From a checkpoint of a small masked image model.
Model: encoder arch vit, encoder activation gelu, decoder width 256.
Training: muon at rate 0.0058, 33000 steps, batches of 64.
Data: trained on photos of arthropod specimens (BIOSCAN-5M), 97500 training examples, 21.7 epochs.
Rows from block 4 of the encoder of a small masked image model, named by matrix and row number. Rows with one number belong to one neuron. Each number is 500 + 25 x the weight over its row's rms, rounded and kept within 0 to 999. All counts start at 0. Numbers have three digits each.
After each neuron's rows are labels from the 100 images, of 14976, where the neuron reaches its highest value: "responds to" is what is common among them. Only what is clearly more common there than usual is listed. The data: photos of arthropod specimens (BIOSCAN-5M). In brackets: how many of the 100.
# fc1: MLP up (encoder.blocks.4.mlp.fc1.weight, 2048x512), inputs 342-511
# fc2: MLP down (encoder.blocks.4.mlp.fc2.weight, 512x2048, transposed), outputs 342-511

fc1.381:512523523461507501511534510502504478463531507537493533559557515490472500555513510502521512524520506516473485506525531524540507493494485482472480487523508514513474536437557505497487487525485497486503486518528506526546457516458494518504517498484488483519525511516447486475516464447484505528488522486523495502532494506528451481503500521502529479497525545505460503508483465508479516540518451508503524567533558497513507529498504495516517476459523483511502505494521513452479498471496505539467486503510465508466521482
fc2.381:504507445491473519457481520464478497526497519465440491553541519483540492517480488519502453494516537488502512519511481452505497533515487499525567524487486519517524459525536519502506479486499468487503533569565503469505517512509495530493538490498508500491509512511487469461498516460481505528513519535497520429496529514497505503479562503489540498474522526535471460471446505505533513524536486513477513522510507524523500538539521506516461556463465509513486497505471514519478490529529508444482502484477490489479463477
responds to: order Diptera (70)

fc1.641:474520505477486501478533475514512480493501519502536489504514525488527512524448496499512498533490477494525471452506458525504480522524469519523493517510479475531494510457527487524518506498489497455501542469451509541495525524489492475535516459487520491493484462521505481527501500490488478528492504471534502468505539501539488494530532528461504511523498467475529490504517494531497456450455464489458496519533480498502494505481513458503515525475484498502504513478516495482480497497475494511538495473542492515500496532
fc2.641:434515514504480512464465494549512456486494521539518515498479521517511523527536489465506482483484517477515479521567550471483537487491496500510550541487476455459452501498492466489482499466520496467482471478527500499549505439480484498492512528508535507545485492488452509465498419490495555477480505504515506526480517532489498535529503483488476516477489468534483495530514492549494497481509519503490485541546518510494535516458521530493495436480525556490494486483522502518515526495467525502523500499471524501528528478
responds to: order Coleoptera (37)

fc1.412:488505514454499519497518487481483525557479458532483515496507479507553519527533485484502524503476559488495477498466535468506470483457486497450488497494482434509460565519495512500446484520534511495487488512454466484533509497470511496513490526501498487468534526493500535493486525484566493447501507483498472551498450476511561478518524516514486522529486530474513518564476424497530525478481493499482487500513496534517492496534515452501498531520517489484466518511462510526502537515528471532487541498499510488552480467
fc2.412:525461498491494516521464496506482526503522558485497494482460500525491521519532478445520520460496478490541512491518467452558543502537551519531469484458485491483518506486512490495496478455469464501495434545473514510442514542483463510495472444499514528495479486494490487485524471454465496509505498448467532477535511514517478485492499494514493519483513505519494514473474496518527549506540491528552481517507516497517503491481478529528493540486527540549478518543508501466503507489498465497473551531496509521527525476
responds to: order Hemiptera (32)

fc1.157:558539550506485528535477503506517509489504517514489489494517509506468486535486520527491512499461548464497459504451537524560450475440516481484586498460517514454459517500485504492526517456507506535519503512475525517461472511506500506548507508476447475486507528510503493535553541498519519492506501470487466444509512507496506494503535496527507523462516518537511473517502534520503490499515476507487497480479491495507509506542504480527514521497502538543546483478526462479513519503516559516512509504521455529477510507
fc2.157:501493464507452514500512495534544497491512525483499474571477512516490488475513471524522488488514477554574538531512462509501498512532544467471477481504480482488511472474480500509510501532503524506484547533511461444520514472519483516468522533525505531498480524464541525453473517485486508464506517504486478498474552511505446472493462489493473487527486467475502555502540474494479477450501484522512482503532535494508498467472502473509557489527514464488492492473479520521475494528504481529510496497478523478455476488
responds to: order Diptera (60)

fc1.439:524540512505485505485508472520540511493486477470500507504505525486459512520538512498546476536449466557528475505521542501522507500507483560468517480522527486488543485476471521474475516473482507505519522516518466473507513481531465521528463486454481484471538487482502489487520520499498464453484545473476480486512506532502515494512485511497503511540492538478542515477455506549464460475462485484468468535516456464499472492469492503498509455458463533522517489530481488476545527501478533510501502489525498526518494485
fc2.439:484469439528549472524495491457520478487497527519489482451500470498466517522470494474479521525473460538526546483507486520456551494497494502519528499502492524481466447517474451499470489540521516507541521494476489488498523507539510492492542510454509448464503549508518482506453501450514479465483500535502474504468519477481509571496541523493480485509507499534510489486497559462551538541516488506500561495541528485471475499466495499494503513527534487500471489499492476482483533508477495515525483535460489522493493473
responds to: order Coleoptera (38)

fc1.672:491530533481502494480461517476520538510524469526491513500505564472518512534464524459459510477508416508507531510514488499479509524522459523477466485496485512507475520488471485545527481491511499505460527520555508466509468478522528490474522493499494490511537482446479508488515498468486489475462504497463474462520432498506483482499473548470504552513466478482550485510517472485503514525475484496524496526491482493541517498467487480503484485506459500487519533513498523504551505509494492531495521493500529478501449508
fc2.672:501483458499525508552474480471488516516517474550491502526459489528524544524453484505517480474531503480526492492479498432491520451446539495513468484463532506512476500464496544477493530470500491486502492542504513504487469495464500541531523539494454475476507506491535519483484490477499492509460500498484492530481528521506515491543498502478522533472526516469499505495511514499474527512498550541465503486493488505513493511527508470495488493484555548513495508508498537464538486551505489528526496495508473493471549510
responds to: order Hemiptera (35)

fc1.162:480545553517533489509485521504494532472490508526493495511485486549487471517513486474495520497482491509517499494536495552488499500508509542525525515501487491499522499479517477517469508500543508503495516484451491475486468489528494509474526481552461476467498532483500517492479471527488494484490473460460457538500453495471497459490493510483461541498517445468468461514512486509438519490485487503484474506516523502488472533463501453488464516459512519479512533495497523495529491493515462521493496499478497490462488521
fc2.162:508488506487484518544486517528486555492495453487499511467498507480512557464508496499460529491533522455550482493490495463465492503480494512490493516526532487484464504529486459461495515503504515488501509510490520523491500518494492478492464473470478480455492526479508514552527546520483475515445515472530497494493551490504523513504469529521543504506496487482497520486486474508478533531478498514542466524525533535515488475483499493531522516544530480519482509469509500505499488498462503514487477528512527524537514498
responds to: order Hemiptera (40)