Rows from block 4 of the encoder of a small masked image model, named by matrix and row number. Rows with one number belong to one neuron. Each number is 500 + 40 x the weight over its row's rms, rounded and kept within 0 to 999. All counts start at 0. Numbers have three digits each.
Before each neuron's rows are labels from the 100 images, of 14976, where the neuron reaches its highest value: "strongest on" is what is common among them. Only what is clearly more common there than usual is listed. The data: photos of arthropod specimens (BIOSCAN-5M).
# fc1: MLP up (encoder.blocks.4.mlp.fc1.weight, 2048x512), inputs 342-511
# fc2: MLP down (encoder.blocks.4.mlp.fc2.weight, 512x2048, transposed), outputs 342-511

strongest on: order Diptera
fc1.427:526482491460513473550527517471560495542432471424514449520536490487426526530483496497505493509488516568510472494455431491437560467484535468505466520498593548472512496470508485435441495477472496442391504465526457509514528488514481518484507462508469485496568528509570585535499466577512430492518491409491519494459553569473590547504467440466508469445446464479553514538517512525524456500557449534441500506567523546603525456522477504479474497488493435500494487472531595454564497509496539497481462488551495487517498469
fc2.427:542457513482525577519488458508559507574468563474543585460565514494536527474513490495480497466489512524583484562544496526414490549532489496483506538486535549449502453500413459487499468470495514567516503478523475499506509495497495506533483492512518457430545546535570454507510428577443419467523500518601591453478478495516489541484557490580459528553581485566482464495461491484438520449521492492532577524435450478490469422529473531472546540543547515535535470550464526506425573480499453441461506448391458525524530496

strongest on: order Coleoptera
fc1.18:529536495552440536517502541510491452468485520548530466515482467528522489494442473565542448543488538477524500501568522518508468487521426511533426495467581480563495514451479591604558519545512471505467553468511469483499506517450470511559522432511423474519489518523546525557473480496491453463441506506492596424541485481462520487550511494487521435504497527456536527557461456541512525486529480503451526461536416525565519470507463537497504481467432534435438506436459466473567496494423456479486570484540520507476486538
fc2.18:480574391595549423530504462496503494511586494536495494532465507554483562495571506531466571473487486478512527554510474479464487541437483479473445504481546547504519456532605478486513459460545455513463479531543503470471501512439496500522460501506498571446589524482508532472517516469510532522557425500526485486547575451537453488414489514469480466525489422444531394558527534517409552462482517518429492467467506492520491506508476485459459501440514448525479493455512458533473506506568466521512542440497520433482541452

strongest on: order Hymenoptera
fc1.420:521442474473525476460449510533439476537491493571496477461531470515514493520443555455480492522501432518489484544468526519518491574524572437459481570467565542404547461545466573528496479598469442477528505497559548487526473539512562551497503486549524503561408539570422467496557549538572469568488562459506540489459527486482523489575530521472524523499606568515470532462520494423542551533541462536496543473558546511506466478473488494499554552542525457537446508500497449528524477530439527507564526529453524593425568506
fc2.420:508432500467567456378490527537528544472572493457470555456488483473433491476478457478489521510502506434526518460468624500505572465497507517564508504465491501494520524566460461488509507513527527493408486451544559482556533518483529497448477520503460446460482499481488500499555541443528522471449445525543487545541475519522462529542452450514465568529491433496471577457436434464549533509527527511518497500471475526441523543521455478450473500503543511499584537510496581470507503478517580541560458589498548542479468411

strongest on: order Lepidoptera
fc1.539:473510564435524453497492536542451505495505448536467497530495452524529520534495568430462514455505510557514563484505512489506456500530519447482460455513560500477472530541486471434504485565503541472488494468593477541555453557502552549569480518542457493472517510480511388407530472552524449526540448491482499551521515536572493506473469513516552481527473554524473548448504506516469505543554491466502517514530506554545513508527468492506490560507562510522517565501471520479426575505558445503517502440477508450415489527
fc2.539:462557497526485423587506444534548441546535446501496471532503486489492549561469497519494521501537487555515511433479531546521456526498562491514492499470496400487461528530487543460488566503532542502531546517437424553557504425522550503426558492605433443556496507497500459465483494488519481492553447517426517487468577527524459592501453568530523528503494482441484468527529516483458431461586538561496475499527472512582499537566404542478498481540473431472558514549463531480449459455473480480449480523554448510497506488

strongest on: order Hymenoptera
fc1.256:476563503516510488531465481502549457496494472582473469482465502525561509441578465461461486465577439496581479530552535482392436485538522577504499507549545486523550433513435522543538431496493509555527495487444481439535582522492490463448460457472525494451529471521477504482547508541553496536515557425486507475518569532508517468503481497486496472526578460553471418539515539482538506555524444498499527533488569510529497521557524377471426422501500506483448456457523471521487465505484528486443561431504524538446518489
fc2.256:456474510507494524500485492453495573481503434497551512507431549489492486558509529471533520483458453591556511592575495482439525484499618513413517515496458590472420531570521473408432549512526487504436508548470576498544457515556531469487470516503484499514595491518562462562479483534508533454497491526483576500450483487502490545505462406454495471511556493464575410475541483498467541482427540529481386550505571524481467505469509516496475559484381511472480471530513541537495516524515511427480504477480457528493506535

strongest on: order Coleoptera
fc1.190:440487568527467530480545539513528542530521536523524440445515529497509538501485491427465489441503465422434544434470456555519479453471507505429538480424541447515536490484529470536423551525509487550479520501533504516544538514458514464523515499494438510433566459474520514495549486523545471408468529544479537449508495557531524584547494475496533500504580518466493525460515461503447399594530408509472522508491477464499534473490444491569442535541494487483426463495486538536505472419581506558515546523554472552508498502
fc2.190:379537520530511499488476477551430524450439449472554481467460511586509536562530419491483468473458457499544511550519518518564472504512541476504540502537607604497492500484495487510475497506534518502500438502496500476414442510499510473446419479514439511539518505483522515547515481479523472509451472514481565488453516477452471533561424485490495505486504468553537461528497515488512396500569490519477452483545537497561440442535460549506506520537588570512556543461509460571465552451459482477525620538572532490443492526

strongest on: order Lepidoptera
fc1.209:603504490544503423461562488561475435554469504487495480563511558591511463499491519555416459477530421452500465510455476524475491467505537512500424476529506478467541509443484469503435509493439444478578481498501481489472578511450548514484495455556507526521476473518557459436525577475451548572451543507535589484543510526493534531446515481502517470514569460566502482536570564510539456460481525494504572503529536464566507471463487480578542490505531546549497495467452507536563506500563535558543444510404545472535535569
fc2.209:510535540483468499481561483476535571543509448575498527553471502532535558535527534593436537505520432541490556524494480498567454474475570570453550492544526562510559475525469418494462489497448497516555422531471500516484544536522490592550446476546491558525470478522614513533474421456477493510455445449559514457510532467436538452502538495477397422482539537570533529508493526455467475516525458538466499482521504516526443512542517497531459450563442455480466491410573499435524504491541478428476533512569519477473487468

strongest on: order Coleoptera
fc1.467:492482463446489476528527532499564543550511462553527507542549432471448496534496521468566534537433570570492515478565473509470534490506495492507537518496575517525551486477389489495488489539452464499573550475454506544581443462465504508483576503459471513517487579508471480443541513424436500502459501452465509518487492464524488555555477477478518476534509502479576535464475477547476505524386482517485534446545490512480553492469473487528430502495504464566548495437497465470465489460453485583526481457576499498464474414
fc2.467:544519542459539521619523499501435480473508503446525493536558480551483541436432441481519511624501452489502507456444512466483575459544529513574442517537580507457541517493497537446552512512468513494483421506523507479560427533514519510510509448456506491479550438510522589440590479453491472530454502561547506541540491511466502574502517528493484477481526450557553483523510508501487451584579549444502550508521511447523564435460514491510451509517495467503458489504439522482505539474518524494527526517429525526521549429

strongest on: order Coleoptera
fc1.89:469517468454521462540533517480463472478481567382505515436549566508532491522430481596498496518540525499493496519492446499501486484499523421435482477494453502523551618513492517534525472505508525477516540501552452441561483504516456501533529477549490473554409582430455489498528480486496449515478523485495478457523503452494457481567466491498573407430525550557532457561513443524473511493534571492499504392546486440574516485458493451547505491463458493508455503484500541475495426425439539569502543496540579500529465508
fc2.89:520462564479543547434492422537486571492503518554528564418481503403529497460493491491507585557483540540415449411451482475516441609441492518485542508498570520562506507546581402513523519483482510543556500462513492437480503450463491573437554503542475531430536520514532515521421502525550546489512435481537546514539567511443519493456524518500444524443497495555543504514510489560620498559497531464507508513437480543535557516529519497521509464454549554470513517506532457478503539536534594499471503524492479467504499563

strongest on: order Hymenoptera
fc1.743:461508529501505419610502464539483536491532494498472522504526476487542532575499457493535505478491503461480445470484454464525425538502524579432470510519522485463426559464547523569530469507449553536514504606530525523522534505548519511498555520561511459489500507463440501459530475538553484477447478578560450540531511435541525424461486489508452521545510455403543521520435493540501521458493455524494426512454583509528457528461508461578512501512449462409535482448447448514500486466528467476467538483529458517601543524
fc2.743:530500463529531469505507502510431408492409489496429544484541499484517465554573530451512529473487519531471529482520497512553491535551503493476511494497492556482505482475500571473517492506560474495451430479407476489473433491529560512509514498569482555519508518430418503507494509504422485474443496535433480544445535479555605469486470565529522476544483548407562541515521454566528476457504486474476502572448516543502509483484494465500545485558559398499441515561482483452438476536475497456488520549459486528476497538

strongest on: order Coleoptera
fc1.522:484488528422479555499499454511513484551522446444477454484485513492493518502534514517511496501491470505479445531512519527450511455448507560536395545472488590449529504495476484577466609536520490528451504517497520445470511541488477403468512461497537446497482449481604455521471559522502552475472543447499516473566527515598569534505443549505482490523599432469512503483537507465535520521473490520526531456490513541516503453487470504484479429415523473587535499496504507563494484537482583539499489453475544525466497520
fc2.522:526477549513427527560475529533530487502502481490556454500486570490479450531481486527480549489434445448465506464599545542488512473534545541526479496481494462415551505496510467513498549473478535459489471498509474471509449569491529497467516513461493540479446434471533438517511508473526508492543518503549561520477558537535498509495391515496529456523554498392517453433555520461483486493435506521498555529530441433505458434541523467494489607472476537528547473446488558518486419419467468612475442556434459481472521483

strongest on: order Hymenoptera
fc1.635:491407506559497453514516414492546522512504443493507517513442447462411456509468538444495482521480561463502492525460512518489530499505471544538527546431478460507525514607513512504549489471549448526455436496517502478521460433500591560476560485505507481483511431492498487471514431522485506462492502476505514465556539422558543482499534516487456539476520488423400503480512457454460555494439477502509456575488536484506489548457551515524511520485507565541464453564374490531516558542516506488465508513485541521413518510
fc2.635:559477503509427509520543528455517480543468547466534530515495555543509415565526440528444456543544499512467469505469459439479538561456561473454546510651469512490522485536517509479449475448497574484483540517499479484456515593498507558546582502528515547547539528480449498491569526499576551376552506463470501491513485469428538509474550498532469478478507485476482542509566408477483532506434535610469534462510411502501450498500529568511455490468488487521554525538616578511490546612571424453507509509471404476478472406

strongest on: order Coleoptera
fc1.150:460554453455462564421510537512520447514507528432486562494515504418507512517465480560546438500522500530512522577528520410544461523462505460538525499570510454527515493527510473542468534546491444487443469477472458550554523526536503526468465499526498536491532548465534547485539472497496552470458486445503478516492504447535525534458451515542543449561459512466528511536543460488529553396451464541476407449428488468434511489420516526604490497549492538525545528548534485525500453462487515477566452575521443484521523552
fc2.150:448533489549555420504508429460489490497526543478516497453502506554547610542469501492514470490475541445535466498515491519526447490543507589535546570521477505512582512532588475540506393482463551505502505440424487544482536469460544421471524547471441559483512530499505475526442510616428473498500528487570437458481461514494456484509499504541528446541484523539520520519602530536569498488557521477455486492417454463522501501580476537483537491456516460495468427550505530529481504434570423425528511511470509473543509566

strongest on: order Lepidoptera
fc1.708:507619491521447414481506467447469485514473515579549464494527478596523470524521527515445482421505483546482523516565513554497531473469462439480469483519491546475547425433494580544492502491494447492469516484479493524441535469458523535460402435483439486514453525496447567513500534580518536524524486527470522537542470502451541493453535431433539510489512510520560496495461479521430555480400571526490540520492519515485529529487437429506524484495479511533561506486432510535568513495459520456558567522515508445485477573
fc2.708:497528510425522388570505469444446512557504457544522450525598455475455441518447525543517537445457428511474436496552478511472537512504465537500410487434512503492559517509467508539501518496545468536461467466528467552483507471526556501514542460506534506469480537524541494519594499495506457424508472575519615461445547559447419483564504526511576486548583491555531537453515503489418543528514495546429492589537448535514436551508518539542488420500545488482511548446518497472528540485523461408468498464488510454429537616

strongest on: order Lepidoptera
fc1.309:443557529516482521446540517507462513508421488482523444470464450518540416541556488515559527554480499515518492527494430494469500492499451444438384501529436519502509506418506496528479524475412548461435512500511517439462509493489464488527484465471511544538538566497537513480471496513590585506558493528593398513518509486490516531511531447469433491546456483491521492509507513545453514481460495494413486540551551584529549477481438543489464485538493495461491483499508511505573544473503519549571525483461495508558479560
fc2.309:504520501539508442515537497467475443514494424579472503527471493426465493534445564534545503485488521503572471461452481540476423489515512444500475508445454478515467478526500498545480410460590493561443483507527479503571501473512455440556512460506460455585423534498526491533530486402464553518506439471451454442391501522498474491499562524466527457467495507512534553515463501465458532467534468496497459584543451525520460455490549484452491522512487533495449530501502521486496571533568530520526509539475564526475537493

strongest on: order Coleoptera
fc1.48:521532517480478458541559494496499511497493507571556538439437505474480477504377506469452470489496489523546502507574486474529556492523593473458492517450550519470477539454378530499497572538503481512454513541510516468529490518551516466539508490522454462435441556481503501500544524513486545455514487460468525490547444506509513501518446498530467543505518551501530485506475485544513463489521561404466467525485422494545553516443468463412533545572469522435517454515439480507546443507521532495464494500500475494543449471
fc2.48:557483576426465530496452498566426492477516482535497476523457481515531417448460456473489528486539474509484451578436508535561539534504502613502510510476495466524477471496442539500489541492564487513450475526443491559532488472550456468503556483512501567481501479499453568497525525497573545510524534492429487518472509519467569487502493501416492539493541482518540488465514478438504565568481489451518532538468555400542452434531531506521553480488479439501531445463519532464515449494497432434572501508543413508523442514

strongest on: order Hymenoptera
fc1.515:514512543594449498485473549509526568539476472422476443504507462433537524497529509436438426502478420557514498480595444493521518485497507495518453423460431536524535519443536492536546504511506495449537443530531422459453476469483447447521577547482493467502556444452476535505493531504504492556496548483544552473446513534469520512587481538497487435486455490502463583510495433503515437510515415476554488480496548469537458512498475503524460532492465456525414577554512494501608512601445464489490508450503537473477509559
fc2.515:492413495531512601513507462472488500531540475438519511511461551433566565495505537501476546495500412491528533486531518451573571520458522578510493508505472502482476461458496543486564595482511505535554439522512494495544459444400481420455584499458420515492380522457517464464517452509470479470538525518527476468425468482469504489517556525499590485479536545478461476530518539523469465483477483491458501435499460489528503490512476526593499509505533488470445508536490523531451490432462501546475492507520387466487564538