A small masked image model, trained from scratch.
Model: 27M parameters, 48-pixel images, encoder arch vit, encoder norm layernorm, encoder activation gelu, encoder layers 8, decoder width 256, decoder layers 2.
Training: 33000 steps, batches of 64.
Data: trained on photos of arthropod specimens (BIOSCAN-5M), 97500 training examples.
Rows from block 5 of the encoder of a small masked image model, named by matrix and row number. Rows with one number belong to one neuron. Each number is 128 + 24 x the weight over its row's rms, rounded and kept within 0 to 255. All counts start at 0. Numbers have three digits each.
Before each neuron's rows are labels from the 100 images, of 14976, where the neuron reaches its highest value: "responds to" is what is common among them; "patch colour" is the nearest of a few named colours to the mean colour under the peak. Only what is clearly more common there than usual is listed. The data: photos of arthropod specimens (BIOSCAN-5M). In brackets: how many of the 100.
# fc1: MLP up (encoder.blocks.5.mlp.fc1.weight, 2048x512), inputs 384-511
# fc2: MLP down (encoder.blocks.5.mlp.fc2.weight, 512x2048, transposed), outputs 384-511

responds to: order Lepidoptera (29)
patch colour: grey (53)
fc1.411:172136101129078174132126105069128127134121137202122146130103110141126120132089120145143103110135172134144135130104104156072150133167103104187166159102122132102139115135155133167114162129147107083145149129130122142140147155128141122122117110152132121147129070073118116131086097071127150149136124115119146135114157115101105166116133143143113153136126109144084107116139110141146112147139
fc2.411:110082141169105136121139120092143131114138145104123136132122140190162144120131131102158132143141121148157101156111103142107116106210101128167128109069129118147132126129134130074140117104103161122122097083139184072136122133119167093128103110124091131125137119169143140106125149114122180117083136121153141151132137150111111116116145136129142119100161118152145137075163131118105093110140

responds to: order Diptera (64)
patch colour: grey (71)
fc1.551:156083111154171131108136156103153159124131115101095131143123160112148117100090125148156112148111219124135187130157117092102090124143176122140134070108117165116128144134144093128166116098138140136138135112194136100151087113158137106140128127155113149158148171129121113141148099139152110140134121116112155145111110110129166100120107151104061113102129111146157153127128160149139134139149
fc2.551:169140135117096150154119153138131131121135100134108149101126115198100116175142154161111120141061148165087125119109112127106151171105152119131139081084126153106127085087121119127131112116136133163123099069117120127088093139139085143173157075113117123143096177142118181143179089158160168156120158138113099136077085116147114131123080167125102157129149089137138140115095102139165112151100

responds to: order Lepidoptera (26)
patch colour: grey (43)
fc1.426:130143146118138123127113130107168127077139119094100149122148095127152126096171095093109127142123102144133125137125156127094145123134125096154074170121144132113142168145141133159177149123110125102127110134137151114094155122128113088143167105129135092113117180165136132090161126114152112144150121101140145153139109128144179134124140142145082089136117154107155117112097119182164133110142
fc2.426:141132126163138098095103119160070151117126152085121161122157176157098124150170118169140125103158134150143130143109134109132101170123156114148177144072116113130111124104155125117112149122147097099120185071121139132140127124093190156165116144094115138113146120136128147173146099123101116126100171131122124144107076144084130123182150125092112160161104133151108128119142138104136129112116

responds to: order Lepidoptera (29)
patch colour: grey (64)
fc1.519:144116093114091102148112150119149155145093117124162130114119111158121100154124153181103115118172117114105157097153135108131135072162113153164087110158140112146148126109111161095123099097151128121114159109076127146155126084106141132118132128122093123124091130137121103112125119134135083156144178095133091141088139118156160152118146166142124171129122108143147133126119134173164126095127
fc2.519:149118095147124170104126142119149132124157147147102123126132129121154131165092149167102131128177159109110127131083109122139157141110091136092099140085125105121140080119149107079114088143133090110110111113093131134089130141130154158093112054132122149154103149133166116142154150153166139107113172103125150122142134126138121125147164120173137136120143156161119136184129102102157126145132

responds to: order Lepidoptera (30)
patch colour: grey (59)
fc1.373:116157099106147115078137121089140128150168106152072136078165111161095136140154142146141131114156107131136112116183170097144106141125102092088080125130104155121116121087076112132141123140129139145132159112154100123096187159154138108158126118122132160149123147114114157138151088160178143146133139070113108120119124150171132148122147148124117131125110128128116100180084160144098129094088
fc2.373:114151139127135148122118156102090112114158115135086140144097159152112161179119107120161135095105157152139135135132166133089159114133109089130069122095150112114139124111117088087102140156118169135153168157110178140163137110138109120126119146113104132123112156149155105120098140122154124143122124112072138125117194154134105158095174137125157101130118099139106137094156112087141127157106

responds to: order Hymenoptera (41)
patch colour: white (97)
fc1.208:144144170139141086095133152111091174125088101134153138132111133174123112120117146180136134099158132165104117084149172127113134122141109156128144143113154119100144155081107141138133144119155142147146127128095108136114107109134133140143142105130169143120133116135153094155110178130134136151117099131140137142178126130126128119147129114094147130133116123158149127149138136162132126102176
fc2.208:177127101110130115167151124119134172058129128113133144093145133097126131146130106066111173134134128177115129161136122136141112151137119117106135109081117121116135152130133129179121123150159099149117180108158162144096127126144119131144161157147130142126122145151181128158146147153130141135146137148108119137099115118169103081167174129118063155077120146124142121118119161123085104129147

responds to: order Coleoptera (44)
patch colour: grey (35)
fc1.435:138103136121138115146119122158116122114165113121079144147089095105147134100151130106138111113088145106104165132151132086081101121168148134155120136132106129156171104111124167130124099117139137129117139095105077102130141106124120187146185132140153157126118149118165138076134123100147106140124101141155126115155117124165179123075119162171118155154149152131119106117147086118099142130115
fc2.435:111114132133115097133133114152122103142113175079119143127094131094139111074140134096115163110117086103085123141113071117087143147094130089150141142121124136160135125087129150137160116137124113113145121138113136161119126115078140172111159112108131109127098118170155134152121099116115128100098135132115133081115164090141143125141141135145090130157157169128120164129164116153131151116135

responds to: order Diptera (64)
patch colour: grey (65)
fc1.57:140138157141125137140118135135136134133082092101071135102111119136141166119114152169098148102112114124113171130150104150081132086153130104142141162117133136115121126142132119129148139146163154138147139136132139113072119113152131117108152117107136149135181151088162148127128141116165108113110133104084138150154147133093163123147139156125094156157135155137137112148144150145134136143136
fc2.57:116075149137139150143125156114149145135111071081063179137113099120142103124133131119109137155117104115118132111122168150127165107154167130179134082116148117124145118138136117159158114114164099171123149163082140097106083126157133124158144099129106109107105167104136172130114104157126136139137113108141129190158110132163098125132118145160120154111145113155123125145113120131129146118109

responds to: order Coleoptera (87)
patch colour: grey (84)
fc1.117:153150104118155120110127136120136111087138128134101124101145138093144139125117165080164168122126140129141101146161092150171141162164123117153151119170077124120132149107089129132087153117122134148163117141140156112140127120100092137086151140148144152114126112122140139115142163108068099135049167115131100134159148144148131109107163126108112147138149186116115111116098138135137130190114
fc2.117:135148155169159132138155106082157114104113131121070092147148108128134141088135106152161156128167130110096125170124154125104098098141173142110111118172141116130148155147104147119142117080165159128103168159151119079154127151090116159132124119087115087095125188155145133161115126117134132137104111120120139115142116138110115118119085142110137116183116165098108137067157118146135127135085

responds to: order Coleoptera (43); order Lepidoptera (33)
patch colour: grey (58)
fc1.701:137128133119114138135166142179180083146110112124142137162149113153138122104121147111150163076149140126086161118139121180067122119154131122182163118100121142151144125113139112139104093130124114144117136143165128159165081102146120135131161106104097153137141129140129102135086141146147091121142100127123165152127181107141131135143116132154152158099140110123153144170125117132091128125127
fc2.701:131118115142161118146142169108099157162122103132107108145091123148136161126103097137125125121111134144079155171135141124140129139143086149111134127132120146089138165091165158101162137142130174123127116114096094140100131111143142152106103175182106135125161147137159094094140124130160102146110098125145124074106138128109121104113074134121085081135133102129168112086134110095082155163119

responds to: order Lepidoptera (28)
patch colour: grey (53)
fc1.702:102124133112126112155120123128087107141160135137166089088124146121131173125108116124128158151143123165098109106110123084173119101165167150123109156155141119116130102111154130167123123112146180132141135163172115177138129133096122108085152137155113121102082155109106151119105103101106172127164136107061123123174117147128145115118131167163144069113142132111122137104099170108137128138137
fc2.702:166148101107136147110101115143165148120121168139145149115117141181111120126153121114137136091124091156134118124128104153121123146124106108133139129099086155138122136130073147150101128107131136158116118118069140152126123123162131096148113141100141128106135145138137112117090162124162092124098181101106164135114130134122092130140142136090102149136119102102103119143119143144128155132146

responds to: order Diptera (67)
patch colour: grey (61)
fc1.419:139103139123108114119089087112101174124130097100081159125117117141096103126152151115111149139111111144143133146187147107143173153180180147101100122121135136108157106164069127130121111156144114148119111103111093098133121105143087100144053128137152155141155132128128134118126113119155148122127109138150138105118154151156163136160143115120110131140158124103137135135095123134147121119112
fc2.419:147102129110130123106143139168189123078131101153124120126097158090126109102140163186145130135149165105104142110116096117153137127128131162140121101142139130119124120142132107156119120120130115157060140102137162138135076158132108114078160162153143104133100129132105157128160121171153179131134086135127114111150114116095117126144117129161150146088128125128123140149150125128166129140130

responds to: order Hymenoptera (41)
patch colour: white (68)
fc1.571:129149135117157112158097150097127151117113141100128129135130141089133163108168144131137100137160104128104131154114187129120138117138105117086104140139117172158119150156118140152115165124104124135122141129118103098175095114121108144179140162154167169167126103115097130136092171141128108108106147125136124138174137117113135124144133101127111151161116147100122173145100153174129118171123
fc2.571:119179140130132091140153130082121118134064121124052151164145131115118089133131129116133158134121132127145148173166116174154122115114123120142136134167086122136122118165157094083125146100122134133159107138105128126100118113108115113123109069101070131119087147126086129087115142088087130134169169169092107172090120114141132132098138147158099145141158141092163100116116110139106102148137

responds to: order Hemiptera (42)
patch colour: pink (96)
fc1.672:138143131126109092137111137118128101146140125113106073105144133154143127151142153121090165095122102087139179147125087097133069134151081142074129121202116140125128098099089168080156132131145129115115087056092112159154151127118108152060192147135126125210145111087124122135130118131170147152108158113162150124141105136140128157138132095119081143161114105122131105115121133166117138129161
fc2.672:092086158140094084140116111129108051121172145139100130120115168140138149077137133147117159121141074134113166127157153094123112133147103122154142136149110133114080121144089088080158125170107123093121139138158124142163139159099104106095116110145132089176137077176152161143127124118145130159133088128130138114124096123109144087153144149129109131141184113117167115102154142131080118134124

responds to: order Diptera (68)
patch colour: grey (64)
fc1.62:105138141122135153154159115115142135126122120110094127120135110114129136164158102100165083145138100099095111121165114139068165158094098113088146175083213142109147116132140159147108116148137112176147130196134177138111185090157179137097144156133106173121143143124142147122114134119141106143137120162149115125127160094139104110126131085101145119150128131165136096145147124090124087117145
fc2.62:148101130123099132148156146139121154097114117130114155143115138142122104118153158136090169171124122156142089099158152129154138111151189118100116082118125165126104118127102101111121101179113131115122101099102110141114131150140119082141136098108132149134122107114092112128141153156157125115125160122172138173155150110132146113137134154126128138070177171127123098098118153073154132159152